A small sound classifier, trained from scratch.
Model: log mel input, norm batchnorm, activation leaky_relu, depths [2, 3, 4, 2].
Training: batches of 64, held-out accuracy 99%.
Data: trained on read English sentences (LibriTTS-R), 15625 training examples, 21.7 epochs.
Rows from block 8 of a small sound classifier, named by matrix and row number. Rows with one number belong to one channel. Each number is 200 + 20 x the weight over its row's rms, rounded and kept within 0 to 999. All counts start at 0. After the name is the row's rms in percent of the matrix's.
After each channel's rows are labels from the 100 clips, of 14976, where the channel reaches its highest value: "strongest on" is what is common among them. Only what is clearly more common there than usual is listed. The data: read English sentences (LibriTTS-R).
# convs0: first width-9 conv (model.blocks.8.convs.0.weight, 208x208x9, each kernel summed), inputs 0-207
# convs1: second width-9 conv (model.blocks.8.convs.1.weight, 208x208x9, transposed, each kernel summed), outputs 0-207

convs0.44,093,208,171,174,211,211,209,199,172,201,177,220,196,243,200,182,218,197,201,199,218,211,177,202,234,208,213,209,214,180,228,214,203,202,214,160,183,207,195,195,211,203,179,229,193,173,221,186,181,185,200,195,188,186,208,188,178,233,208,215,205,206,223,190,168,176,171,187,246,197,161,160,180,184,184,237,211,216,232,222,186,185,200,203,222,223,199,225,210,214,187,229,227,192,214,195,187,172,183,174,206,236,150,185,182,202,251,170,180,174,175,167,201,185,212,178,223,223,232,193,177,170,203,239,224,185,229,209,179,217,233,187,188,224,222,206,190,187,207,178,200,231,195,186,210,192,184,229,226,230,212,228,200,221,217,225,193,219,169,203,187,213,226,200,171,183,199,188,218,181,196,202,139,202,191,209,219,213,208,195,200,187,220,208,205,187,209,224,184,206,194,188,213,193,156,204,214,191,182,200,220,227,203,201,230,191,178,224,218
convs1.44,085,181,187,171,244,237,166,234,215,183,153,203,224,177,202,181,199,175,184,163,196,178,187,202,186,191,212,174,213,178,164,178,202,213,196,184,217,210,194,216,236,219,223,214,215,226,179,192,196,225,172,209,204,185,222,187,187,175,217,176,190,193,207,202,205,216,215,196,247,188,194,150,196,222,202,212,212,159,186,189,215,183,237,206,210,236,207,161,209,189,193,193,165,204,202,198,202,209,189,200,193,201,221,195,234,226,161,196,202,180,213,200,166,191,223,170,197,202,221,205,211,193,217,196,198,252,239,222,192,180,189,190,210,196,218,176,211,183,178,216,189,202,221,191,214,226,208,199,207,186,215,201,213,213,226,188,249,183,214,190,236,214,214,205,180,212,205,200,221,239,184,188,196,189,191,201,186,221,172,171,211,209,176,199,160,203,214,178,180,184,193,206,235,187,175,183,201,169,214,208,219,204,225,211,231,187,149,203,182
strongest on: voice: female

convs0.76,102,211,184,188,185,196,208,233,205,213,197,242,192,182,186,197,224,190,151,185,209,199,148,204,208,176,216,184,197,216,201,158,252,190,202,215,199,191,191,202,158,208,225,192,220,174,187,202,219,180,200,216,192,228,184,169,209,206,235,213,176,234,217,192,220,222,199,188,181,221,191,199,208,181,229,183,203,200,201,192,222,220,196,221,208,201,186,180,194,221,184,214,235,213,188,179,172,206,236,190,203,178,215,175,239,204,207,206,211,213,214,196,210,214,225,189,169,210,208,189,222,198,183,195,206,231,229,175,190,215,207,196,210,231,220,208,200,217,182,203,195,201,203,211,193,250,209,252,177,194,213,187,208,151,225,211,192,185,196,179,200,171,217,231,199,215,188,159,241,194,178,175,177,197,232,179,218,224,189,205,180,173,204,202,198,205,192,183,234,173,207,171,176,212,178,211,195,216,177,198,172,202,201,194,127,222,205,190,211
convs1.76,093,190,194,183,232,234,185,208,208,199,195,200,244,187,187,178,201,182,224,184,185,222,190,192,179,183,213,201,207,186,192,172,229,207,197,214,173,232,220,215,186,186,173,243,173,211,185,231,224,185,185,207,194,208,183,201,210,170,213,247,200,214,159,206,216,247,198,206,223,168,208,194,190,184,186,248,177,219,172,216,195,252,175,221,168,206,191,234,197,183,209,202,219,172,226,213,208,229,171,212,221,208,238,184,187,194,222,170,208,187,205,164,193,223,204,193,185,200,200,246,201,203,192,225,179,225,186,186,193,210,204,176,193,178,195,220,225,187,187,179,215,182,187,197,218,152,219,184,223,176,205,184,198,204,181,226,204,193,207,178,169,222,200,150,218,194,199,191,215,205,207,180,202,209,186,184,200,198,182,197,200,224,214,214,207,207,227,165,222,207,185,205,174,194,197,169,179,209,208,218,167,206,177,180,193,197,174,254,217
strongest on: voice: female

convs0.55,113,213,228,228,174,193,179,161,239,200,174,251,192,202,170,192,183,192,213,193,227,197,153,230,187,225,200,183,205,178,229,200,186,207,189,188,160,172,208,197,181,182,235,186,200,174,206,189,199,216,168,199,238,204,183,192,197,207,243,196,194,174,199,218,196,194,216,197,228,195,199,207,180,210,245,205,180,249,228,199,191,207,197,181,196,185,172,200,207,230,192,202,247,194,210,185,206,174,207,159,217,205,200,202,197,203,215,214,171,225,211,214,197,199,192,192,192,198,210,196,205,179,219,199,215,175,198,195,204,176,221,199,234,196,202,201,200,188,176,218,190,217,186,213,168,206,197,224,177,175,169,183,227,188,224,201,237,178,190,195,226,201,225,223,207,204,194,233,213,168,212,187,202,184,198,227,202,227,211,218,169,145,229,206,189,210,170,194,221,193,218,229,182,206,154,216,187,235,178,212,195,201,200,204,201,212,208,258,175
convs1.55,120,184,188,187,202,187,209,177,215,216,221,190,190,201,177,245,193,227,174,231,192,186,183,208,177,214,211,195,190,213,194,201,217,172,203,185,158,131,218,161,192,223,213,210,194,205,225,206,211,231,228,198,205,196,194,210,160,213,219,183,209,171,227,196,218,186,203,188,199,204,183,205,182,203,204,219,208,173,188,188,170,187,195,182,203,210,204,211,216,142,184,207,189,174,213,177,205,214,186,221,197,202,226,255,211,194,188,211,189,199,202,181,195,158,226,191,162,203,216,239,215,185,231,165,208,193,218,185,204,219,203,201,181,198,191,164,190,180,227,205,159,181,152,210,164,196,185,224,182,173,178,202,185,185,197,205,215,230,207,227,171,210,174,178,190,188,206,194,182,209,181,196,217,213,169,195,176,187,222,221,206,228,183,197,176,195,192,208,226,210,219,199,239,240,184,183,245,169,214,231,178,197,185,203,202,198,220,211,201
strongest on: voice: male

convs0.175,094,217,205,205,192,187,199,238,188,179,231,219,191,195,185,195,218,194,217,204,191,184,181,192,210,192,184,143,207,186,198,189,217,176,180,215,178,186,220,248,183,192,221,215,215,190,207,189,200,198,193,215,209,197,216,167,206,175,209,208,183,205,180,205,191,222,197,204,208,199,160,213,175,205,190,185,214,204,217,201,221,225,236,224,173,189,186,200,203,190,180,212,211,239,194,167,170,240,210,259,192,183,204,195,214,209,210,249,226,204,239,203,205,220,211,168,171,160,197,211,227,206,173,218,214,186,216,226,206,233,216,179,209,203,203,198,195,225,228,205,227,201,225,197,187,236,183,241,167,177,238,213,203,165,174,191,217,215,203,161,201,202,198,221,220,202,187,230,227,198,204,171,205,200,214,189,187,157,194,188,189,192,225,206,198,196,169,222,220,234,202,170,178,177,167,202,171,200,193,163,191,193,197,193,161,194,201,241,190
convs1.175,096,196,218,213,200,169,178,201,193,196,202,195,227,187,214,178,203,188,205,246,197,191,195,203,192,233,149,168,176,195,182,173,201,214,189,208,199,182,193,249,190,180,188,187,214,207,174,185,192,173,209,177,188,211,222,202,201,238,205,193,219,213,179,209,203,184,180,197,213,212,193,220,226,216,197,257,185,196,199,232,242,227,203,211,203,208,217,195,189,211,174,187,213,180,220,188,201,200,182,171,205,206,195,200,207,210,214,210,217,223,190,172,212,187,210,196,168,153,196,260,178,213,200,184,214,170,191,182,189,198,197,215,179,216,175,223,213,201,192,208,214,206,169,201,224,191,195,196,202,191,268,213,192,203,158,222,207,195,158,244,190,174,190,206,226,170,184,222,219,209,198,198,214,217,208,222,218,231,172,220,195,166,222,188,224,212,205,161,203,199,210,224,174,194,217,177,158,190,213,175,194,200,224,201,146,178,210,196,199
strongest on: voice: female

convs0.24,099,190,208,198,192,201,213,190,169,116,184,203,198,206,157,207,210,224,214,174,224,199,162,216,235,186,224,215,188,181,212,186,219,190,199,185,233,168,228,174,207,198,209,221,199,200,193,197,211,209,197,213,202,176,204,222,208,185,190,194,228,134,189,203,208,238,175,183,207,180,207,187,194,194,203,223,202,166,209,212,236,204,211,204,179,216,176,189,207,200,239,186,199,177,221,195,207,207,223,204,209,182,206,198,214,202,199,178,183,215,193,178,226,185,221,204,201,190,229,199,167,220,211,188,205,175,200,212,216,218,186,151,183,188,197,190,183,214,186,236,172,218,213,208,211,188,208,180,192,208,257,194,169,176,207,218,196,169,199,161,214,206,199,202,202,231,222,184,220,219,227,193,240,204,184,180,187,204,189,170,201,195,196,197,203,232,209,206,196,200,195,136,220,210,150,194,218,232,211,212,222,199,221,220,195,212,232,191,203
convs1.24,091,198,171,189,192,175,243,171,157,159,208,204,190,203,184,176,217,206,186,211,182,223,206,176,178,225,183,225,197,227,197,211,207,221,202,203,242,162,192,164,191,197,205,198,201,170,192,184,193,211,221,197,195,204,197,191,217,193,191,168,207,190,192,182,195,180,197,176,169,209,189,203,209,217,171,171,157,230,201,198,196,216,174,176,247,198,187,191,211,231,181,118,205,211,217,192,169,208,192,171,194,227,180,195,208,159,176,194,190,210,196,179,190,227,206,187,175,237,213,210,171,236,189,168,199,202,203,178,240,243,210,223,211,192,199,192,202,174,211,169,182,194,186,189,198,207,209,205,207,171,180,215,175,211,204,187,224,212,219,192,225,211,204,217,168,220,201,202,204,251,249,190,196,206,198,223,210,207,200,202,173,210,223,207,190,191,196,209,211,171,188,174,211,207,165,204,238,188,195,219,200,185,190,222,220,204,204,209,211
strongest on: voice: male

convs0.176,097,213,213,182,194,225,255,183,192,195,187,212,200,180,224,216,200,203,187,209,206,218,203,206,209,188,179,200,203,167,198,188,251,180,207,161,218,199,200,197,168,197,223,216,202,200,174,190,223,174,203,216,180,220,172,186,190,179,207,205,195,208,177,176,193,267,210,226,201,217,215,217,184,155,234,192,208,199,194,213,193,180,165,202,222,180,225,209,214,205,216,191,245,197,212,222,201,207,193,216,189,220,244,201,235,191,183,190,180,206,203,155,223,186,238,162,210,184,188,227,170,177,206,220,212,232,199,191,221,228,197,239,222,255,192,197,198,207,199,187,185,197,184,204,218,193,197,220,198,219,193,214,213,217,209,206,222,197,219,175,154,168,207,198,208,198,173,200,183,221,208,185,210,189,211,156,202,146,215,203,187,213,196,246,191,181,203,198,221,210,194,209,213,192,200,188,209,209,198,184,194,172,172,198,169,198,175,179,160
convs1.176,087,190,163,180,182,185,211,210,217,202,175,230,211,195,203,180,217,176,195,226,182,225,179,173,189,212,171,200,171,212,218,209,201,160,188,219,232,207,214,189,172,210,171,236,211,234,196,180,237,193,179,207,188,205,207,193,180,240,192,267,207,200,187,178,196,165,197,199,218,204,202,196,213,194,201,209,219,215,230,204,213,226,231,201,198,199,166,180,166,228,213,177,207,169,188,206,209,229,216,183,198,178,203,213,165,165,168,203,221,228,183,172,180,213,189,192,195,193,236,188,214,190,181,199,199,213,193,234,210,208,221,191,225,177,202,214,203,187,216,196,192,165,166,217,220,193,185,203,210,190,165,212,198,201,188,203,163,209,198,182,197,227,202,224,202,213,178,216,194,177,211,187,225,206,228,223,184,207,219,154,197,208,180,219,223,193,157,183,195,165,174,204,233,180,177,244,179,250,201,212,179,195,210,196,200,219,175,215,188
strongest on: voice: female

convs0.197,087,211,199,194,197,184,186,206,212,173,194,196,205,197,178,223,227,182,162,191,205,211,233,230,212,174,241,193,174,183,202,211,117,196,162,225,226,184,175,197,228,236,188,209,197,200,213,199,195,226,174,174,190,185,209,170,174,202,209,205,197,210,205,208,211,204,179,221,208,181,176,204,186,175,195,226,210,187,210,189,166,184,190,180,217,197,233,170,210,219,173,197,216,149,181,215,202,159,211,216,245,178,209,227,218,208,186,202,165,221,165,198,210,239,185,197,179,189,177,218,191,215,210,201,198,196,225,181,203,218,207,214,182,203,178,234,210,213,197,207,165,226,210,200,180,216,203,192,186,201,213,220,220,197,190,186,190,186,187,201,182,182,190,228,217,206,170,231,223,204,196,198,231,207,151,221,191,232,201,174,232,200,195,197,230,190,175,181,223,238,205,180,228,224,235,191,210,217,203,189,215,214,204,213,241,197,208,194,191
convs1.197,093,235,248,216,175,182,164,177,201,187,212,178,207,206,202,192,232,251,217,214,204,193,185,224,181,190,207,199,180,176,196,208,236,223,205,190,210,199,211,206,191,187,230,235,180,197,231,182,219,221,230,189,179,196,177,194,179,195,212,184,183,208,240,224,218,217,183,219,214,170,195,225,170,196,183,222,209,197,196,228,184,206,235,209,209,202,187,186,192,224,196,189,189,223,164,237,146,195,178,202,192,214,201,227,186,195,230,208,206,210,171,205,209,198,200,191,239,182,190,187,195,164,193,200,187,170,221,218,191,218,202,192,184,193,196,227,207,188,216,186,221,231,195,187,185,191,185,202,196,184,244,213,221,214,173,161,206,238,196,184,202,175,202,206,223,192,189,226,232,205,143,204,198,209,185,152,172,178,227,176,169,171,176,193,199,211,193,192,205,194,221,212,223,191,232,189,195,190,200,205,198,225,177,203,194,226,173,240,224
strongest on: voice: female

convs0.172,103,200,209,188,175,160,196,210,173,186,207,178,242,215,234,194,192,163,213,197,204,193,239,182,227,179,205,201,192,199,179,181,204,214,208,210,192,193,227,187,210,199,169,165,218,234,180,195,196,156,179,219,192,200,201,219,189,224,196,212,213,196,176,184,192,223,180,202,207,186,229,171,190,196,221,171,173,202,198,189,197,196,191,231,201,187,206,169,198,179,212,190,188,229,215,200,179,189,192,193,224,208,229,202,202,229,219,245,189,219,205,232,217,190,236,203,216,202,156,217,193,184,211,228,230,256,194,198,172,188,207,178,194,209,229,181,202,215,189,218,206,187,190,190,180,153,224,159,192,203,201,231,204,187,232,198,211,204,174,184,204,212,181,188,202,208,211,180,205,217,178,183,239,171,213,181,178,129,181,177,239,190,195,220,214,216,194,207,217,223,181,196,157,199,211,189,217,200,223,216,212,215,189,160,202,167,187,219,193
convs1.172,116,207,208,179,218,173,218,187,236,201,190,218,198,201,216,188,185,174,181,226,216,203,188,212,154,205,200,198,224,214,191,170,213,212,175,204,215,174,206,198,215,204,181,169,226,214,189,205,211,193,211,144,173,197,249,197,202,178,226,234,204,190,231,245,186,190,210,196,199,204,175,185,205,172,217,175,230,179,197,190,191,199,200,191,163,185,186,214,186,182,207,219,235,169,217,218,202,190,208,196,212,209,178,214,215,168,205,192,181,217,223,207,200,194,198,172,172,211,194,215,189,240,195,197,218,209,213,243,198,207,191,251,168,220,198,200,202,162,215,216,187,200,213,199,200,229,217,253,212,206,181,222,184,226,174,231,199,208,182,266,198,175,180,173,199,207,193,211,210,169,183,203,242,192,190,203,169,201,192,203,209,199,198,205,221,205,194,179,207,161,200,239,194,195,193,219,233,176,191,195,219,204,229,189,155,206,225,190,199
strongest on: voice: female

convs0.64,105,195,205,218,190,209,215,161,197,196,223,206,190,205,201,191,210,237,197,228,141,212,167,198,230,229,207,170,208,178,244,187,234,187,227,160,201,208,151,204,184,206,204,204,192,190,188,199,187,204,224,196,188,225,199,205,213,210,213,205,212,220,210,211,188,184,194,209,179,178,212,176,216,211,209,185,195,183,231,201,169,165,214,211,235,175,143,216,164,192,202,176,184,212,180,211,174,222,189,182,212,210,187,206,189,214,203,182,196,195,207,231,220,197,191,249,219,222,221,207,186,194,189,236,200,184,182,153,221,189,164,213,202,193,205,179,211,188,192,197,240,210,230,203,243,201,196,231,190,208,197,187,218,197,202,208,237,210,204,203,186,222,217,187,173,220,224,175,237,170,209,210,163,212,199,163,201,243,205,206,160,224,189,199,212,213,211,201,188,228,201,202,216,177,159,208,196,206,237,183,202,184,217,192,180,205,202,183,174
convs1.64,095,223,228,173,182,211,170,225,164,182,221,184,171,213,206,197,187,223,201,206,207,200,214,165,199,207,206,169,200,210,187,214,205,265,176,205,203,223,188,206,236,230,201,220,194,196,221,192,169,214,221,175,235,173,222,245,174,215,178,233,189,228,191,200,178,195,182,200,201,186,203,221,201,205,220,208,206,230,203,213,206,162,172,204,132,197,209,191,215,196,206,173,184,203,214,250,194,211,223,171,228,239,189,182,185,180,247,209,183,170,193,230,210,212,221,187,222,207,177,203,189,187,178,167,203,226,189,184,218,208,203,184,173,178,202,200,177,221,199,224,180,205,205,160,222,200,193,234,223,216,186,211,188,204,168,220,187,219,188,182,211,170,207,200,225,175,191,201,176,174,184,208,182,190,204,200,197,230,195,192,211,170,189,205,203,187,200,188,226,232,218,201,190,223,204,175,210,194,188,187,198,178,196,174,211,200,205,210,244
strongest on: voice: male

convs0.192,082,205,225,181,195,210,212,189,228,166,171,210,193,211,186,221,215,203,180,195,219,181,224,152,160,202,207,228,193,215,171,208,169,188,163,213,184,233,209,212,240,199,197,190,177,209,202,225,248,221,201,189,180,198,208,201,218,220,205,200,225,203,213,166,189,204,213,233,212,196,198,214,209,183,198,201,210,180,206,174,184,210,167,189,213,208,222,190,212,178,178,226,182,198,220,202,193,180,158,178,224,199,209,213,204,183,205,210,216,193,227,190,180,217,213,258,166,171,188,195,192,214,223,202,161,199,209,199,176,208,212,209,192,173,218,215,195,210,223,207,203,191,219,236,170,245,190,183,203,210,235,185,177,196,204,169,186,190,220,157,186,161,199,232,256,191,192,207,196,178,175,188,194,209,200,204,200,243,211,165,216,191,200,165,173,218,210,204,194,223,191,223,247,161,219,216,179,199,197,225,205,188,195,202,184,203,206,195,173
convs1.192,083,206,191,204,226,226,193,196,187,172,185,198,214,213,167,199,191,212,248,169,190,226,197,234,216,215,198,203,222,185,248,211,233,224,172,223,195,207,206,195,206,151,187,247,224,211,212,179,188,178,202,197,200,198,203,200,215,206,197,173,171,218,168,171,197,175,209,225,188,222,183,233,221,205,196,231,193,205,197,179,184,213,235,176,194,193,188,211,227,184,180,217,200,208,179,182,194,198,179,192,180,206,228,207,202,194,193,187,156,249,232,172,186,215,192,204,198,179,196,217,188,187,213,227,214,189,188,198,224,209,203,225,190,215,211,219,210,218,195,225,213,177,177,250,204,170,192,213,206,204,230,185,203,202,239,187,186,180,188,215,183,179,208,197,214,207,192,186,238,215,224,188,188,190,233,186,228,173,208,206,194,212,203,216,196,218,185,189,176,221,215,166,184,228,152,163,193,219,211,188,194,188,231,270,195,187,215,195,184
strongest on: voice: male

convs0.140,085,193,226,182,191,192,208,207,210,199,190,214,191,190,191,214,196,215,179,221,199,194,194,250,193,188,184,179,191,210,213,202,216,230,180,211,200,234,185,179,206,209,217,191,186,217,145,200,234,224,202,235,211,195,215,236,207,237,241,201,205,208,193,186,213,195,222,182,210,216,210,193,225,200,184,166,174,221,183,179,152,175,214,194,195,223,211,190,213,203,177,206,208,199,213,206,216,178,233,194,207,204,205,191,192,211,200,204,221,209,208,188,227,203,212,212,179,183,205,168,217,203,175,209,201,224,183,187,220,217,202,193,215,164,219,227,211,189,168,199,184,186,193,196,231,204,285,189,184,184,217,180,218,191,223,216,191,185,216,190,189,181,227,233,189,193,195,212,144,198,207,214,194,195,169,236,234,220,180,205,209,241,199,164,213,200,190,167,209,184,176,214,168,224,185,195,143,214,184,202,226,167,203,192,202,167,202,212,163
convs1.140,085,197,195,190,196,200,210,184,199,197,184,221,228,212,205,214,170,187,248,203,194,195,213,187,194,228,174,174,206,204,213,241,204,199,175,198,183,228,217,154,208,212,175,218,201,205,245,201,184,194,227,227,229,190,212,189,180,189,219,200,206,191,209,183,165,214,202,159,186,238,204,177,185,185,199,240,198,204,218,202,168,160,191,197,237,176,191,184,208,181,192,199,176,155,201,189,186,182,202,218,196,221,250,212,224,177,240,197,177,194,195,172,192,192,205,219,215,191,202,203,181,181,191,230,214,194,194,191,205,145,192,210,175,246,190,228,218,205,237,222,201,166,264,211,231,195,213,201,209,189,178,164,182,205,209,196,186,205,226,220,225,186,239,180,199,220,211,213,187,213,218,209,202,201,182,157,192,221,169,184,176,179,192,211,192,190,205,197,192,199,173,182,205,183,212,190,198,210,205,196,227,203,202,188,198,220,222,200,152
strongest on: voice: male

convs0.200,112,217,187,180,199,193,226,180,199,189,212,198,203,236,181,189,210,201,182,185,159,193,212,197,205,197,195,165,213,189,219,218,192,184,215,177,203,225,181,209,186,228,174,182,180,199,186,217,204,203,202,174,217,227,163,216,172,201,178,261,210,242,191,222,159,202,227,217,219,184,168,197,203,178,198,203,217,202,213,221,174,214,189,186,201,190,188,175,177,198,195,165,179,203,216,181,175,224,174,231,212,206,189,233,182,194,219,226,163,175,194,219,180,236,198,247,223,183,236,177,174,217,216,242,208,200,213,219,174,190,218,202,219,216,199,162,224,210,244,203,222,221,182,203,173,224,154,199,196,220,216,184,202,200,203,230,189,193,197,223,179,177,218,185,202,180,185,202,199,209,210,162,220,215,219,173,178,213,189,214,166,184,193,204,202,234,204,210,197,211,174,209,196,196,210,205,241,182,236,232,186,208,187,228,206,201,180,183,178
convs1.200,124,238,174,209,196,181,206,224,180,194,216,180,198,187,177,191,189,251,193,170,237,207,227,201,238,206,189,189,207,173,182,238,185,212,171,179,188,190,207,254,219,214,225,199,201,189,182,197,210,174,212,210,226,219,243,205,156,208,206,199,195,196,226,209,234,214,205,171,206,200,158,203,196,223,187,202,209,234,189,188,208,233,214,191,217,186,255,180,199,167,237,184,193,181,207,219,219,188,201,182,204,211,199,187,185,196,212,229,186,207,171,207,189,234,166,231,203,197,209,200,190,184,235,196,214,209,206,192,236,184,193,174,211,160,190,202,201,231,201,220,219,220,222,220,220,192,181,185,224,178,185,184,199,195,181,194,176,194,198,200,194,210,197,188,228,207,196,215,245,212,190,231,169,198,235,185,181,190,234,185,209,207,188,193,225,167,148,181,202,199,189,160,186,203,157,200,203,197,202,204,219,182,201,227,182,191,188,215,202
strongest on: voice: male

convs0.84,102,213,166,207,193,184,219,207,227,143,183,226,163,210,198,246,177,264,224,177,171,187,146,209,174,185,191,193,200,177,214,173,218,220,176,198,178,196,171,226,209,201,198,179,183,185,178,188,188,179,226,213,173,198,243,210,223,182,244,226,178,186,217,189,197,217,194,214,184,176,213,184,182,200,214,157,181,192,200,209,193,219,208,212,198,211,196,222,220,198,188,230,214,201,183,201,219,204,230,200,215,195,210,189,218,217,175,152,214,194,184,205,198,182,190,224,195,205,209,191,193,203,183,204,203,206,168,235,228,212,183,208,191,191,186,206,234,200,210,207,248,229,220,223,238,211,207,229,230,206,241,179,227,192,222,204,160,208,197,189,234,191,197,202,206,230,153,169,228,185,191,186,177,194,206,214,207,212,192,214,210,217,190,210,182,229,198,181,197,215,204,213,160,191,192,177,205,186,197,187,201,210,197,210,208,191,192,205,197
convs1.84,089,204,208,207,163,176,167,200,214,208,204,193,236,198,202,174,212,204,198,175,237,215,176,211,195,220,209,206,191,199,207,220,217,210,173,210,193,225,187,199,192,235,197,213,186,250,227,205,186,200,198,186,221,202,228,234,210,214,193,202,225,190,156,199,194,208,207,204,163,173,202,188,218,231,203,226,211,182,220,224,208,231,165,205,238,187,138,191,199,204,196,202,206,210,204,220,179,214,202,216,210,239,207,207,200,183,257,229,206,212,211,186,194,176,221,178,209,160,166,218,168,197,195,201,191,229,183,192,190,227,211,166,191,226,190,198,205,173,186,171,226,165,232,203,219,194,194,208,247,193,215,182,227,203,206,171,201,200,208,222,218,206,212,204,200,174,248,216,164,203,187,206,225,216,216,192,197,205,179,226,178,185,184,198,226,201,197,218,163,210,181,192,208,194,217,214,215,248,219,183,181,182,165,199,224,172,208,215,194
strongest on: voice: male

convs0.126,119,193,186,193,218,189,213,199,211,254,157,201,200,214,221,214,210,211,203,198,197,232,181,175,221,185,207,209,221,203,210,204,173,204,201,191,206,211,186,222,190,182,195,216,195,235,195,211,220,216,213,216,185,171,198,201,227,207,181,201,213,166,222,209,204,159,218,215,166,169,246,196,222,195,206,258,173,209,205,194,195,176,247,190,213,229,135,179,194,181,187,195,200,214,163,180,208,206,200,196,184,196,168,184,235,194,225,175,203,193,196,201,200,194,177,186,193,226,195,218,211,216,198,214,184,207,213,193,214,205,224,203,240,206,220,243,219,199,191,196,199,215,219,193,191,195,203,169,214,98,167,170,230,198,193,228,188,219,184,207,194,201,206,204,188,221,215,212,193,196,197,216,210,206,199,178,181,188,156,197,186,225,249,217,184,189,226,202,198,218,220,228,201,193,211,198,192,206,188,200,183,207,190,210,197,221,195,181,191
convs1.126,100,210,198,146,204,199,225,204,206,193,177,222,190,186,187,180,212,179,181,188,203,202,173,226,195,174,191,203,199,189,202,216,215,216,184,212,257,169,234,156,174,194,174,250,170,193,180,204,221,203,180,231,222,237,175,217,199,218,210,190,218,147,172,201,217,196,166,228,229,206,231,178,212,256,208,176,216,187,207,211,241,172,196,183,204,218,192,215,177,202,233,188,224,190,217,220,190,201,170,187,206,228,184,193,206,172,188,204,210,200,232,186,179,221,195,191,188,224,204,206,187,219,178,215,187,250,206,206,206,231,184,228,181,182,193,199,166,190,174,186,190,213,212,208,190,223,205,208,214,179,168,204,216,200,225,171,223,213,182,189,222,157,233,217,195,203,176,177,192,205,185,212,188,190,186,201,192,232,203,212,209,213,186,206,210,161,206,179,234,184,200,197,174,203,195,225,200,183,205,201,226,189,223,222,212,209,204,212,202
strongest on: voice: female

convs0.141,104,206,182,208,196,157,223,205,198,158,204,192,211,214,186,214,202,242,160,182,160,188,140,199,218,239,177,203,224,205,246,187,212,178,201,220,216,188,173,213,196,211,210,200,203,250,204,181,205,181,221,246,163,216,183,177,178,210,239,206,214,208,193,203,187,196,179,167,213,187,224,198,183,197,216,199,166,203,211,197,223,211,212,211,202,177,196,212,186,206,218,227,180,186,192,157,218,210,200,179,211,214,242,186,214,229,200,174,211,196,197,228,202,193,197,199,207,177,173,195,227,212,218,211,184,205,190,174,226,236,205,206,179,211,210,199,213,212,204,196,212,209,193,189,204,213,199,226,188,181,186,196,185,187,209,191,212,177,173,200,210,210,207,218,220,168,176,189,207,211,219,230,202,215,204,167,181,228,170,197,174,206,186,212,221,205,180,190,176,202,205,201,231,228,149,192,212,206,205,217,246,165,201,223,227,215,204,137,194
convs1.141,114,190,206,227,191,220,238,174,191,212,231,189,217,200,172,179,226,201,223,211,210,212,206,207,207,193,181,179,202,230,159,209,214,211,210,190,170,182,127,179,182,168,216,195,198,152,205,179,210,220,180,219,184,204,213,179,206,171,197,198,215,194,173,159,191,204,188,175,172,197,187,225,207,183,208,154,215,215,211,207,222,197,159,198,214,206,231,211,205,202,167,221,213,168,182,221,180,216,231,214,208,225,207,207,205,230,238,161,198,215,206,229,228,201,197,212,187,221,200,201,195,245,200,185,209,205,192,188,208,195,203,175,195,209,179,165,197,200,229,218,157,234,209,187,162,190,202,185,190,188,179,189,175,202,197,219,205,203,216,183,226,168,197,212,200,233,250,194,168,182,192,185,217,197,185,238,180,205,200,176,197,253,198,207,187,221,231,204,192,235,203,194,210,207,205,184,221,213,177,192,184,211,199,213,198,196,194,182,216
strongest on: voice: male

convs0.122,090,156,203,184,205,215,195,172,174,225,213,202,212,190,213,180,238,226,244,167,191,212,215,199,201,190,168,163,208,214,202,177,232,176,187,198,215,232,201,190,195,240,195,217,227,183,201,187,237,201,186,228,195,201,204,260,196,189,195,194,183,182,251,167,196,184,156,190,205,197,168,191,166,172,196,204,206,165,215,188,182,189,197,215,206,177,199,168,203,175,184,179,206,222,193,198,217,202,167,215,205,173,215,175,205,212,195,241,204,177,189,206,182,181,230,197,207,222,204,188,197,210,240,213,219,204,205,209,198,223,204,189,245,221,191,202,181,187,219,215,178,172,202,185,212,192,224,231,225,198,221,204,225,229,197,210,234,194,198,199,204,194,209,201,183,175,206,190,177,187,177,200,215,222,182,207,208,226,197,206,184,218,194,198,191,166,216,192,153,186,225,205,213,202,223,243,150,214,192,198,217,193,174,177,205,180,223,221,166
convs1.122,095,196,196,200,204,247,163,251,211,216,203,202,219,223,186,196,207,173,182,196,206,180,199,176,192,192,166,182,219,198,191,214,199,197,207,201,190,206,192,233,191,186,233,190,191,244,206,177,183,224,202,246,184,193,181,197,223,247,225,185,201,214,247,207,195,178,264,193,214,190,197,156,219,154,217,210,180,190,165,163,218,228,197,193,185,214,190,191,182,190,224,197,175,172,200,205,203,189,191,187,192,200,218,197,183,210,192,201,201,222,177,186,182,179,207,220,179,190,194,208,214,185,187,219,219,192,202,192,176,220,215,209,218,215,206,191,211,199,203,195,184,169,232,187,210,218,183,199,211,252,222,180,189,209,221,231,220,240,190,237,186,190,162,200,227,223,231,226,193,192,205,202,227,194,206,204,215,205,208,194,220,173,194,176,190,233,179,215,200,226,237,202,241,187,186,199,186,196,214,197,187,209,212,164,205,237,195,204,153
strongest on: voice: female